{"model": "image classifier", "crop_scale_min": 0.5, "hidden_act": "relu", "depths": [2, 3, 4, 2], "init": "torch_default", "residual_init": "none", "optimizer": "adamw", "learning_rate": 0.0016, "batch_size": 256, "epochs": 20.4, "lr_schedule": "cosine", "warmup_steps": 620}
Rows from block 6 of a small image classifier, named by matrix and row number. Rows with one number belong to one channel. Each number is 128 + 32 x the weight over its row's rms, rounded and kept within 0 to 255. All counts start at 0. Numbers have three digits each.
After each channel's rows are labels from the 100 images, of 14848, where the channel reaches its highest value: "strongest on" is what is common among them; "patch colour" is the nearest of a few named colours to the mean colour under the peak. Only what is clearly more common there than usual is listed. The data: photos of plants, animals and fungi (iNaturalist).
# convs1: first pointwise conv (model.blocks.6.convs.1.weight, 640x640x1x1), inputs 321-427
# convs3: second pointwise conv (model.blocks.6.convs.3.weight, 640x640x1x1, transposed), outputs 321-427

convs1.15:117176121136137112063152130097163144192174119092134143136108101103155079144129060118107140145137162121138143165140149114150083088138124080130198091128107127153194101103127109130084128110172143088130158123156099114180129164140120154124132131071106149076124108134098125206135088146150104147148080137169157175117149142053139
convs3.15:075089140174162128193153125161126122133103163119092102132124105114113105089130159150159144098148130154164154196091103183115053156103104126136082135148104161179163147152061129178113112082167166154157126146146118104120115129186113098146169049144058105164130159129095138112111135142149112102094148153164137112155134102107110
strongest on: order Pelecaniformes
patch colour: brown

convs1.638:108078132133144170115126154124207162073098206165124109085137151191136188154138172100110099149176117140065093146130024108152142174158167168069126120151068164094134071151114139132060103141129145156166123083105130043149073180130121110111066114124130120096096087173136133108116132151139082077102120165103119130174093106160096
convs3.638:156161136096170163113156093119117197098121095079129132123177127047167125092162121161100182098160182181183130140116147157170110159111130106158109115096135071105097125045139115091101144130118109170145172096119120114164138124111154109139138161199124162136098134106103112176119114169106108123106130166086082146123121099163155
strongest on: class Insecta; phylum Arthropoda
patch colour: brown

convs1.396:133115203137062152159143154165106134126129109097150102100096087097087080160088061121123166104152152135088158090138129131108177180181112125132163099142128154099145101073075129129115160104091113148073129115079075134090115142087112178119132109125057123142060134135111086118102199108088111118064147115081144131128120147189153
convs3.396:131113137118135170129100171129175149132140163121203170146169214156093112125163072136162165103165171139159152168083119058112220154155180174178158159122130198160144203131097156121126136112100130128080083110140129138143178144122111113158098146186097161146097168094093142131168165133138168068139200182105124133160128105163163
strongest on: phylum Arthropoda; class Insecta; order Coleoptera; family: Coccinellidae
patch colour: brown

convs1.107:108095121120132111103170105117128173086198123146143144144106159160109203130131123104180074154110099094116120147091142162143070086097058114111127118132140088152117089140165133131156078137132106139138149093143129086121131090141139072137137161132159161145129118166113152121126140110120174069103136133116126119142062107172147
convs3.107:176148082129156080189118126134147178154074168075112050143160129135115140110136175107138106134085089170140106133098139092075125104095177133153124119092158105132150133093120131077074152130121089105138147092150143130138091103124124086104086120178176146072166119124158116164121130133093137135115154129152152177130139134110091
strongest on: class Insecta; phylum Arthropoda; order Coleoptera; family: Coccinellidae
patch colour: brown

convs1.479:133134156078135136091112125126100153157111101128149150101106155130117090109115195184164116157099078135086171124117103118224115119114098087086107098146089119104140110084158153107128102124118127155143111163146105116137108147148093132142170129077144139089116139099097122118105086115155200087096129080134138155076142096133097
convs3.479:093107097053105167138142174156146098084134089164153107132071160124141056099092061122106147157111137150176151093132158162111110136140174143187107166123050111095132135130113128150126115109121099151175116150144098160145108155172109125110169233144142114189123082104120158068124106131124084112117129160127190077137155152139133
strongest on: order Passeriformes
patch colour: brown

convs1.637:179163118121089136104129083151118153093144094118141114143118143159125137107106108148084150166135145143092086070108122131107090141149132119110183098091121169124158063117116121148120160112162174134130144128106160114168129119202153189129144087067144115097127178123145087185140171143135154108107117137111156144134111091111099
convs3.637:120113075115117076159139069125128173121136196087134118115112101163136163128113171146180174115215109134119111103115115147121137110127085115126106121135071125152165116193068149145152133139156182167162151132138033159145115135150096117116151161152151110110135146143143114082100099122094104082088170192114161122105156126121104
strongest on: order Charadriiformes
patch colour: brown

convs1.336:141113089143072163122065134165109080105143140129074169164133085124128149143124094084144108133058178116103173109148102137171058128125135098130182141133153122101150075089155103074072125113194167163154182078152158142189164139098092119192129110117163075096201096165122069237117163119093195117135144166102150166077149129106122
convs3.336:121119073141121161122130197130103066138165173152174141162087138124090099145130099143132161088096172116111155105146145086174092149102113145175125109138009079169093165120052167100131105086117130156177100173132120169192079124152096126072170131122145103152140150148103117113184104108138080106070174145128167039110203158133145
strongest on: phylum Chordata; class Aves; order Passeriformes
patch colour: brown

convs1.409:190126161172095103178126146089170125162143168112070125134138064108135116139153079069086092111133138158111126217153142184134119128136129142074133151060203060155111130164078105114084136185196115195075081119072115149084125079122130091103112147143121096162160139197163096149153149141123133098100139134195179119136139086161138
convs3.409:200096125105082104158149113099086131152172087095069053136103081098148131134120193142096074137134098116146135082116110145078131137096112139077180097137139064123120069139155099122136085077164075101106114150097135065105150111076109198123166089105196119111068125167217103142115111109097118151103135114153160135157146134096184
strongest on: order Coleoptera
patch colour: brown

convs1.168:204136182168050132174097116142073115102169137105144161137133087151110126136202122109150132129099143133132119147108141140137108097226133102093117145114125096146088104126149043181124131073141133159145142113146149097115126071128110096110136132101142134160117107151217124173106076144159159103097120132181131180128072131118126
convs3.168:121183184119098131080125137078149207093162146124119167143167155119097133120156101125096124144134122122138153159119142125193102124149145120159101119180155155145088096167130113140172143139178139145133138120103159116129067140175119146177124074120088065178141118090102178068139121133139133140149094117159093136100109147163138
strongest on: order Lepidoptera
patch colour: brown

convs1.94:127130092114137096129154136154199160127154103169142180160118120127148171126133136156150140157127105128119102075099120164178108118137120130131158097077157139172163105084114115103075139079135135139161091165114070154159145098230126155091197181037114086112150143139128100172086150095149122109127128102145076126092129105113117
convs3.94:142102128061186116144171085161136136158172173103107102178116106182137147147091120128161159140132112116042099132093078168163100117097122117178114112091084112160109123158081104132109109091170140161115131145108120144154073091140085123114203102148123130139119115121133150165086116102084115113133124183147125114151108130130106
strongest on: order Pelecaniformes; family: Ardeidae; order Charadriiformes
patch colour: brown

convs1.466:122091074110122190185184078120170124148158145115142144063082088127150122122156131112131085091169145177108159139125090171104157128118108121095185123080119143153133099150117095096145105163119119143124170124125090143151189138176096156174124131113097117107114158172090091119151194129135103092148141110100139154114147094160053
convs3.466:105120137137116141103126132147115121143174171125153093156077111152146142173118167118119147068122053113122094136090101125161160159158068142121134092125127107150124121142138108074090195073128066114131128124115091072097075134134128158098152115082136154116103142136165146058101110103175063136134139136132108132175136151071168
strongest on: phylum Arthropoda; class Insecta; order Coleoptera; family: Coccinellidae
patch colour: brown

convs1.395:193173139145099135172124107155169082122129186135062125143125093160083126152134048048139142135144102109071116178155156202131141134177117080091116138094154148158080076140161097120115165181202150127125110131130116177127142083136091133138127131155161106133137073124138051089121117134078175147174133173182168139095145131124145
convs3.395:156127154115066142134112123058139153096176111158174154132029057079064154152117113179087118171102138123114079146121058139121133129121103196063123106192172084109145128179145135151115147111206124151120144157105064092133135165123118194118127054094121114158112115091130084116197149081099135149144103150128157131144094073136199
strongest on: order Passeriformes
patch colour: brown

convs1.445:125161132115095150073176105182139139040135040144090203142105154171143136162145094112160117148157102116150112047092130097182091075080094142145111064128129163103087173207157152173136086109094108128166120161117119077128120051114137120100078067147141132059136058132138118101158074093092164068120129120073175168148006095136091
convs3.445:097101197109169123091100173125115162159118119173106183115140150121154135120169108097143131130160094139142127141175174124183106146172136128157146166091126212155153123176159163138139191157166174140127112125153119168140208156128176141179146137128112128191111103097143188144160192194218098157182125159114101110123169127140165
strongest on: order Lepidoptera
patch colour: brown

convs1.183:159120151071064130104154160124126202147118125118149154113122138122148192121142131095116101131159143161126118082142136126118119084181126157143152140082137092126135150082155156120108092104091122139139144103077144115176118148112193129130084136136126112104182137213057190119114096127099155182141061115073107168124121161111138
convs3.183:052122078111074105092184152134141102132147118108109170129103163154067126129118142058129131110122084130150152083174146096159134193145162077111087183147101155157169110106111127114112150124191127155170125128196130124126162118159106087089154137129107107140164096099050166112152204134111140139099112200138108127116080177141100
strongest on: order Lepidoptera
patch colour: pink

convs1.289:174090152123143141177136200080159113148117082166145135102126189083144091138134087167155103124081126169138147171084180150147100122118118130166147129108131137097127145135171167108116126088123100124088124144171118103124108179095075052147105094151150143168182124146145240098139197096144106121129124068144084140148079153125115
convs3.289:201151125157132132122094129089127145123127092124119144117146092064078179184153211071119155134089141095043143138160161160087114100151110098119106136099110104086119091061130157177113122163169087150148087165174065116184132202119133137134052150133129121160096128204110076167143118128109174143151086094058097122080127111127161
strongest on: order Accipitriformes; family: Accipitridae
patch colour: white

convs1.572:164144071132117180116145093095137143121216147111190067116137135154123106108126099147137078163165114105168055088096144167153108097130121106089121075150128085098116127092143116108189180130127131160187086123166174101131148129122183122118141132117149135227176126179154107064146134113142136104149150164175042152200116108186079
convs3.572:144152127172173133193047146111178160155128134137174151099114108167140157067146150120118117101161130110086071145122120141120122115127249161143124164129135156124142174112089099167109160101184176151089148146155155116142147093145143147146120144157123124090149120089091161100142150146094131115144083128140140191123109176163149
strongest on: order Coleoptera; family: Coccinellidae
patch colour: brown

convs1.586:107132106182156167146108117138104148125071163118076105182121087107116078208122128155152149163099153130118134121133114109152110185148112113121171113103143130126107141128163139103136114095159195196138122113199105141116147155107026133185146127133090131152085129111124107167154097091128115095035238103120174111143164104102096
convs3.586:111052108084155051102140113171108123060155150155135144082097161146184131109060128115170114165138121095112103143163106120187125087108114114156135117102159123134124088129152118149094127121125090139100114160177041144188131114186171122070161127116138058172132132169145097125121113150150075159113128127082079099095141088170138
strongest on: order Coleoptera; family: Coccinellidae
patch colour: brown