config.toml
model = "image classifier"
train_examples = 155796
depths = [2, 3, 4, 2]
loss = "cross_entropy"
optimizer = "adamw"
lr = 0.0016
eps = 1e-10
steps = 12400
lr_schedule = "cosine"
Rows from block 2 of a small image classifier, named by matrix and row number. Rows with one number belong to one channel. Each number is 500 + 50 x the weight over its row's rms, rounded and kept within 0 to 999. All counts start at 0. Numbers have three digits each.
After each channel's rows are labels from the 100 images, of 14848, where the channel reaches its highest value: "top examples" is what is common among them. Only what is clearly more common there than usual is listed. The data: photos of plants, animals and fungi (iNaturalist).
# convs1: first pointwise conv (model.blocks.2.convs.1.weight, 320x160x1x1), inputs 80-119
# convs3: second pointwise conv (model.blocks.2.convs.3.weight, 320x320x1x1, transposed), outputs 80-119

convs1.69:509452516494518468556524439429496503507534544510530562454511518511460482501406476625533568543559452603511499488428422591
convs3.69:507477469507545528512519493572526521433470555452568593508421522511531477547456486488497562586510517520561408507522464406
top examples: order Passeriformes

convs1.258:571509482456598496515462529543527559494478504481496449419514547577437531526548502507440477480517472516478497434398524503
convs3.258:442523526492565440453504517540436513437437522447463504420475426486572482588491430583591493551437477559462504434553530507
top examples: order Odonata

convs1.250:526548455555541460486607457561424500497492479404523480590574572539533544503500469598482563423455455501502511655537463548
convs3.250:449440593471486545555493518437526494518530459475532491448486548442526476586539469524522531584436485494475546495518437455
top examples: class Aves; phylum Chordata; order Passeriformes

convs1.198:542606534416547502503507520461551461494477472540517499490507480457477530591517527443513369486479565483465504421438495566
convs3.198:390527454551584532506472513461511502418430604416510493490590485428454503573504518521530566562442414492459447509497455533
top examples: class Aves

convs1.17:528501524526506540542533493430535416436479405482499476504524541536431438553545512488497523480559526573505588504530545542
convs3.17:491546606606567529506552398487553398452532548535500560536475529395523511487484542525498495539445539495480501476535472634
top examples: order Lepidoptera

convs1.301:500497548495484508476455508586543645539518517382601575604479546536463534584510470589536486486502502472503559476520365471
convs3.301:418540592466505466459479428458491463498512489431499536474504486482517507472534516418464494466500509577502442488441549474
top examples: class Insecta; phylum Arthropoda; order Lepidoptera

convs1.58:589534427495476521440554495473445519474375489514401486445534652516587552528563558505445455505498517510537514550518595510
convs3.58:550555496390486422452516526542473525448588532501474457482402561574513512472512466550483453559505546464559547563414495439
top examples: phylum Arthropoda; class Insecta

convs1.175:519485462525411475485498520479504562535556429522485495423594471437511601486510543513517534459534492587487441470472558428
convs3.175:560586526493505479535500501510577478499458572429485513475456413454453525495556537545454565512528538504497454443506516458
top examples: class Aves

convs1.46:399399489470492494474467414433460529461498532424420476507439464514464515440466474505554470581526501463499375548453460503
convs3.46:475514581473517482480585499505536431462420497496571529491420400444437520523538553499468567495359436425444422438515497474
top examples: order Coleoptera

convs1.204:385510515491454431436558519605460634523434498434546487486465522446474551458435474536548571523403459516463487483386474565
convs3.204:552435479567418499507566487446522559552583597459500510514561516484565507475519466470543518475460513536466514482564533542
top examples: class Aves

convs1.281:552520519506501543489463580548509425437522510547569459446459517508476606465458562404491538455434495503474484524460574479
convs3.281:467568558516370512551501478408533480549412425497580555492513359550465451430544460545487448459557510443457481496554499395
top examples: class Aves; order Passeriformes

convs1.181:673457536506541532491568473497462565539546451466594563494519505525451484528496570418458523444460597493479521542604604432
convs3.181:528438526490563518471468570486451433560535567502583525409465539493303459505491508441585463517543529446598520471448402470
top examples: phylum Arthropoda; class Insecta

convs1.145:504567495427589486478489460400526487504579545541597440485487440505495416538482523581603557576464450489440531471455506486
convs3.145:534489549549383602455478512424473411527575482514444440544499451534541518454566590562464460527521535530454447553532558507
top examples: class Aves

convs1.101:463485454520574537534566409531489418443567487522506492474487547470518466492493499444513503558421477428543475638544459481
convs3.101:490486432529505463494442514467417501472577543532494471536504595511504497580422476526558442482522497396580585515496474554
top examples: class Insecta; phylum Arthropoda; order: Lepidoptera; order Coleoptera

convs1.125:490510605500449532515518502485489449427425535530584494558488499441426492408411611375547431501529584460518475480500442489
convs3.125:567492488467456564510538527414406478500541547495579494548531561544450521501543455507524488493540548463549597501536383526
top examples: phylum Arthropoda; class Insecta; order Lepidoptera

convs1.308:498548427504512515510412521464453531469579481487484472525497438534503472442414474495539499520493423481489450503519533411
convs3.308:492425441494560507501436555645468527503533550545549603477509468489457562492486484460407423556521461471430484448572496511
top examples: order Passeriformes

convs1.305:605492469505599558501507480495478507456541505486559533550511565498418457550469488460406470447463508444454521621482478517
convs3.305:492477539467496532522565507529524565424493447460505495480515547546568532503418448527428439525529490523465481529518506390
top examples: phylum Arthropoda; class Insecta; order Coleoptera

convs1.72:484421527460479458541468484477479496528523426563520481480446534433591537487455521481536477507403501482512465429509427410
convs3.72:549490558592509542525557416567579548468514538610441463554537430440454556573511616542542544504584532484507509465474605534
top examples: order Passeriformes

convs1.176:543465384468520547440515547498508598541419477482455487577512596595537490582480459522461447481565521469490488506472498575
convs3.176:432515566554580490515445499488568448507465491388488622545468521505552455458547531542479564461495512492485356566444408460
top examples: class Aves

convs1.289:523459405541591558526500484606500476515466469542522495398575497502596458493526541477425414494500488505442557520487461526
convs3.289:500500504543426593679476459465445432420529480470536520524542434505486513571488498487470549532463510537498469407602516407
top examples: phylum Arthropoda; class Insecta; order Coleoptera

convs1.318:620545547494468448477459505609556528472446534534478465589482549424502622492486520497460480454413463485449586465456501494
convs3.318:615463488419558538539418483490488425458512437557500405521473460505568488526532428550502499508466553481502512503471463441
top examples: class Insecta; phylum Arthropoda; order Lepidoptera

convs1.182:421565495463521522523481532515545556481559518496534471483519500473450473396473438446500513507533512482494478537460531525
convs3.182:467485447522489583575560441469564497442497415479508528488481470498612537501468467497569416526525537517478489516580446435
top examples: order Passeriformes

convs1.90:473469490541556516532469500480516550529543448586439519450489447541562547453491583546582503523468415547535491568533495442
convs3.90:486491605558530541503540485469502519605429471405517516479511564527501535489541452516435546472507447467455467424437496525
top examples: class Insecta; phylum Arthropoda

convs1.206:526547610547405485407645533499489479443509624490538458634470562443512443519534455425385542474488506479509557454519432479
convs3.206:556516508480478568568574431604442414486470492484542531524468597477512525443527501581447446478543469520491471565574405460
top examples: phylum Arthropoda; class Insecta; order Lepidoptera

convs1.119:567408498513517478443547458499539518524414526445551521391455526608579557499434555497560471439486522476453473511534504415
convs3.119:566499463562483486504546480473459505522431454550518437449470474475493467551482567463463430481501532479401429539493533547
top examples: order Coleoptera

convs1.207:476496502588487477591480505480481461458540417553477515464644599485488453545434525525404473465622592436527547444426395532
convs3.207:423477556538489529419532433568511626498520469441517462558484536494591523515507546451548469480585456486422534552525501536
top examples: phylum Arthropoda

convs1.52:479469487503452498420477510505437385453469540457482413499491558604540393470507507485518511458511485537492511505465562415
convs3.52:524452604464467490554546473465545393480442442580400448570499387427504517530463583558487482448452499495525509431541417508
top examples: class Aves; order Passeriformes

convs1.70:548457484553518512505374489414538424481597521549477489533468518543542493563492551585566486497549559519552459405291443507
convs3.70:521482531531470471457526389489520551523505449470500531517491500474386538526462527404528573454491485525487514483502519440
top examples: class Aves

convs1.152:565562447554474501542486521484494506402456416545503520410559497628489486531550522523449524422541451538483613536462503525
convs3.152:518451514534550508512435498510543522502401588531529512548565510533572535483497559522507587486515453524459540563543576522
top examples: class Insecta; phylum Arthropoda; order Lepidoptera

convs1.47:520555615360514510491431539506497563578501497497537560461456496464484469452521500463530506376488483588521605402521480610
convs3.47:487492536520549485510482564433472519533486524503518512455549449553532403532525449488493490480419423569510518496452551503
top examples: phylum Arthropoda; class Insecta

convs1.172:472586484465459475501515535437541510546514490537467459475518536620650465532618550515510472459512433534572508483426493424
convs3.172:465460472530472495497498435449520490556520543508536601590475407468559515457530499497529524420395443524544414505475492538
top examples: class Aves

convs1.231:559490445682484503511435448519473468414517459442525509517675523514493522442385540549438589474478545486397501482509486455
convs3.231:456474444556497417389532647518519462455516567524499526478474461489504493538448567492547513486480445431535553454537515528
top examples: order Lepidoptera

convs1.44:539611505500484506521542570451542474572496486483450453469553525517493492450489560505513522490523483485556423396478498556
convs3.44:498463427514510461461567549543494518476564469409388425496431513521528525556407535451440515469505573526520604409453504551
top examples: phylum Chordata; class Aves; order Passeriformes