From a checkpoint of a small image classifier.
Model: 13.3M parameters, 24-pixel images, arch xception, norm batchnorm, activation relu, depths [2, 3, 4, 2], widths [160, 320, 640, 1280].
Training: adamw at rate 0.0016, 12400 steps, batches of 256.
Data: trained on photos of plants, animals and fungi (iNaturalist), 20.4 epochs.
Rows from block 8 of a small image classifier, named by matrix and row number. Rows with one number belong to one channel. Each number is 128 + 24 x the weight over its row's rms, rounded and kept within 0 to 255. All counts start at 0. Numbers have three digits each.
After each channel's rows are labels from the 100 images, of 14848, where the channel reaches its highest value: "colour at peak" is the nearest of a few named colours to the mean colour under the peak. Only what is clearly more common there than usual is listed. The data: photos of plants, animals and fungi (iNaturalist).
# convs1: first pointwise conv (model.blocks.8.convs.1.weight, 640x640x1x1), inputs 0-63
# convs3: second pointwise conv (model.blocks.8.convs.3.weight, 640x640x1x1, transposed), outputs 0-63

convs1.127:124122110151185142137154143124166118106120166126111104088084099111121071113145149126127151109116142171123096116122149163157099102126125129094106200119102125135087139161101104109126126156104106
convs3.127:103172140077106151122099131102124118124136133141115124145109107116145132117092106146126078121115125153127082118100135146129145109173135150107154137148123151098117151141117134102151112120127083
colour at peak: brown

convs1.65:153101164152148136167126157129109131161128100161155147094124103138148122115143144156155128164100122126096113135095136127113119156093131105106103131097128131168139114121176158155137152107115131
convs3.65:125138130144137095124117145133112100128099138114146130145077109147185121127128089115103095095135136127105124088138142151097138111093141122091057092113144124141140124114089138127140148111093122
colour at peak: pink

convs1.529:128117139118180108141164143120172160144142124134150142151101121148100141139136101125142116115139123113154115130141103183145163124108136147155122147129132102136130142127131117136114131106120136
convs3.529:150109105121163089126131167122131030100088129154111109123137134139091104136128116107126062145152129117096131075116121130121157130075126124127090142128088112181118111137122107150138098112124105
colour at peak: pink

convs1.617:136077164119147139130115105105107163103169155132134077078132118083113171158087123139124076135147094147117140128095189084108096117125128113115111145129145160120118100118106127135074109109177128
convs3.617:129133139134138120076149104125140140149155116145140127111133133161113130174153126093134147169105153137114137136140149132132151140114132184136127119130088141165138134142102163133092110163120153
colour at peak: brown

convs1.261:122151123095153144124113111078119158128134109101121125105143117169098111128106134123140145131111099151100093139123111128119134166112148122127093085140147147161095122133114143128149112096148113
convs3.261:139136109096155101166101101086135121137084116128137123150122136111145141108133151122118137150126136152123134094135100116159104121134094187081130082139162111115110107114189134115134141105116141
colour at peak: pink

convs1.345:118160114117109105136092140114112129102141148139099141127125110103173130128107125135132129155117092162132170131126161171173077121120110145128133126165171114137135119111134109128162141110143103
convs3.345:126118115110137097078085128117075131122135143139090148155098146113089089120116129113093123134134097169101143142126121133138135118126118143134094112119141141127109124143115100091152139106130089
colour at peak: brown

convs1.1:037131146148054118090148162124138083124168141129141166126148130117117128106163085156165135111146159105135122155161151127128125135106147153152137122145159094098120097100112148122153148111124058
convs3.1:103131113100150112118137178134121125139118137107140134119138148120118134120104136107117093118151092151117145125096107141109135122134149139115133130131147139125139112175123119117197120096130056
colour at peak: brown

convs1.463:154116127123132124133115105112073114101095106131128112143103111175123113073077082081100121122137114114096110169114177115121149177133123109099141123119122122151111109161124121113114093135135098
convs3.463:141140089124147147133111103148154137150142114148116080149166106118141114185128181123143147129156100152104105141112095120111102114136136115165131143141108140150101104113093098145161129108108116
colour at peak: brown

convs1.599:137084112128111120132121102130168095157100162190171125107113146108119137090126146135167113115112129130138096151124124153141120150113151128122131126152133128136088122147090115121143121127109098
convs3.599:107169144160085135135156118170170148106109110098118092132142158133147093152123104136149145087146143167149129148151173121099088143111152171152135137135130163136119140108086116174151147176125145
colour at peak: pink

convs1.632:101124089121118113123129131148141159095145133141132121145133108109136126151118102124137114169152090112084124113132115142146106129126120113167134128172144125127135107120127074114130141118118158
convs3.632:103116100094144080097130128132107128101129138129080158170110161130098097116157124123101115120120088194103131129129108077150113128133136159155108093120120147119101130142114069112128133097152086
colour at peak: brown

convs1.350:070152124140060109138125157155122134137153112137154144149103111105106091099129124140174136123161153149157141148143105119117150119112133129134170137154131129096150093108144150151148151124094094
convs3.350:126118110102159144115102145134110122151116143078107144116140152157125118126114119121097103110105114143138129130073111117131143127152126091128159118108129161127121141187130144109145165079108105
colour at peak: brown

convs1.22:102168117115084144109140118141131091131126126114121162118153140129071101151144113155133127103116132121140142123214137077125151131119162153127138137143154141117109131140109113130098097116143129
convs3.22:110122112120145127130163163140105124101115137143106110114138103179130160106092145147101132124152069122105122118072161128128136122138123113105092129113113162180145147142163093130156152115109130
colour at peak: brown

convs1.464:139129092106103117087114113098112138077108126105178109147131123124158152141156129116171161118091122123112104113116112138139135127130163115147143123125135155148143100092133105143135148122124155
convs3.464:108133081130137105120148118115116133105109114102120109114107106113131107188121141134109161121149110104087163105098142114093152108117133160123118080101110117125118130139098119135135130112105149
colour at peak: brown

convs1.513:106113137178122098134136125125156125165121137119141075134174142110109089082160147176143116085086118108165104122159127142161110110133144121114154094107122123147105130136130138134116109112120101
convs3.513:124135108116127126111122138129127131107114120085115089170129105192161150133127134141093116154123098147105125127071159150135173098089119153133138119068113115206162091116166154118173115124167123
colour at peak: brown

convs1.277:170152135134144125120168130138132143035140099093109129111119150127139123128100120139089117154105115136124158142142180127123147147123123142117143152088105120118108103130123099112148129132102127
convs3.277:107142114108114113117133143143124125095100150095126112113116119134090115109102156114091117093153080121100119121073156132118165134177121119114094143114095162154157133146132114152157136134116102
colour at peak: brown

convs1.100:151088094129072119114124120158153114135155141145138138139144134116122088161126115097121128088104091154142153112088176082131126112127168107104100142120114124132132135120122122126085112157124144
convs3.100:152117153129106128110155172110151121150116129169147143146130137112165131154072174198124128143109124146136118132148148118085119104119130138147149122184187104126059154095125091157128136093106140
colour at peak: pink

convs1.209:128132121131121156074162131112152090115131148132097050129148130107122091151099112157127087092129118136118106108118153133118099104139150138137116174170128125087107145070137120152129103121101126
convs3.209:161086090145139132111158125093110162132144151091109167130120145147106096153152117103143117134150159179132139120161178096159140135119164153132115117106130110163123161101120124108142120125136143
colour at peak: brown

convs1.27:149179155134102140151135088171108116103097106145129167140089127145108123102144099136115114143127123123155126132127131108118124101111149112118156072132122103133125144154131154136123117148131114
convs3.27:139134115170162140098108149145105154154149117112081147119151115133141160153099158125139096110122116148108108152128120152167092105131122175149156162143103103155154171128177123142137114131120143
colour at peak: brown

convs1.247:150149135108119083076066152116139150130159137163145135117123132117102122136160121123150123130114110121132156149142116108163122148106131111168072109117160168078143145118116136123147103164106130
convs3.247:120131116165107163131093114131147165107148115115123140186081130104097136115171113145108158109170122106139128140117119094159152125080116100146138173124122108111144142093134172106127145141100113
colour at peak: brown

convs1.638:110121099130115127102120151118180144111139124101165140133136146101131102106158169132150132124128113157123123118138119146123147126098127107170132122130138138129125117101168113133115134152144133
convs3.638:146134127137139123118131134159171125127131118167130124116124159112150128141103104153118116151104142148205118130163142123096135101103213109152153120188121110128078115111100109151154174145181141
colour at peak: pink

convs1.363:071120134095117112155054127102132110172129146133113116121132135187152118135134096139191164116131151136118133110143073117111190126114173081136136136151134119139106146113081123151111127146103106
convs3.363:130130109127144150114127121179150123096139114133111108169102147134105134119126106126111173117103146190117120090123124101131147118140150177147158139175121114123149125122105119116128134147108158
colour at peak: white

convs1.358:099151119123151091146142129105094140104179158101158160145129153145100141131110111125118152145109104086115144155096117134171161117114126109150143103134125081136100103107152072113165168124105144
convs3.358:152153124145124173140117114131152112137135142116119079099117124140135155128100126147116136166112156104117111144089131187149153131141126134158112186149134088119181134133116224142085126135143127
colour at peak: brown

convs1.23:140143148138122102114132095127106128073102129122139118091162133137124091127148117114142139152104102107118130114167153107153122151093122129102194100114158086105113120127129141148100097131117105
convs3.23:110120153066095122109142175145114147100128138132109122119137134121139142139136131114103145139176126129117145154091130104145142130139090113136119101112099160117151168155152130142139139143119120
colour at peak: brown

convs1.137:105069169082117125143126148151147150125082119093156105118158155111175151135124101140127176134135120141096102120089137110123060145141145120142146122151129119084142166142170136132113138123178105
convs3.137:141095126130146136098132165182119103131134048131091121136131151160119161120148108138137114084163140139125114146092132108130098145111130110111124149141169149149129111125178124151142141146139126
colour at peak: brown

convs1.190:105161160107127157122147116152098076098105155188142120117142065143139118155142073139106116110105136112091149133169162139134108131135102127103138106095162090167114130119140134130144087132144132
convs3.190:134145095132145117156125125098130082120137102130129127102123140074101115128122132133161100121118153123115105120123099144096126146134148163140138140131134088121124099141137129131111110158084135
colour at peak: brown

convs1.301:106134170145160123132130122138119099139094176144138102095148126131117098139139119165158157185142079132114128135107149171105127173096148126126114135144138126110136128108144146151112122117169154
convs3.301:138150091148139112101161119158152115123113142095120091157141098110107160141136122096101109133091158119154093091130112131112148114137138191155104122137130094172130166130093146093123131106119097
colour at peak: black

convs1.302:135085150086122097114087146149180090162124137144112156100171144145159131180135161131153159114153143150144149145131120112133121136108140151125150138090136185101097184136117090115136140162135141
convs3.302:158127088131172164096119143138154107134108137139117095166142078134106139148131088107107125130094120119121139132116136133132157128144168147149135115112166113117106133152121149096121160152086128
colour at peak: pink

convs1.202:091151111132129130104145116113113123081161139100141101108151097145135161138134116148138113131125134121081139119162143124132146146098146124130144127144116119119094109100124108120118142129170119
convs3.202:148169135125129170193084120133163125164134115138123103132125142141179146122136119132146126132082180123146116110140107150149117137123135148148131130125150079123115128131113203105083132139143121
colour at peak: brown

convs1.322:122149148143099129132110147140105091115124150141089143163160123126120115122151109162154179131152090177162101106126150110143140146137093141135143110111131150116106130124112126130119086161147144
convs3.322:162121067139140108135172126148094089096101140079132078139133061124108085163119130114090094140131124134154130119077142144154138107090158127138091117131105123144119132155136144116151140102114112
colour at peak: brown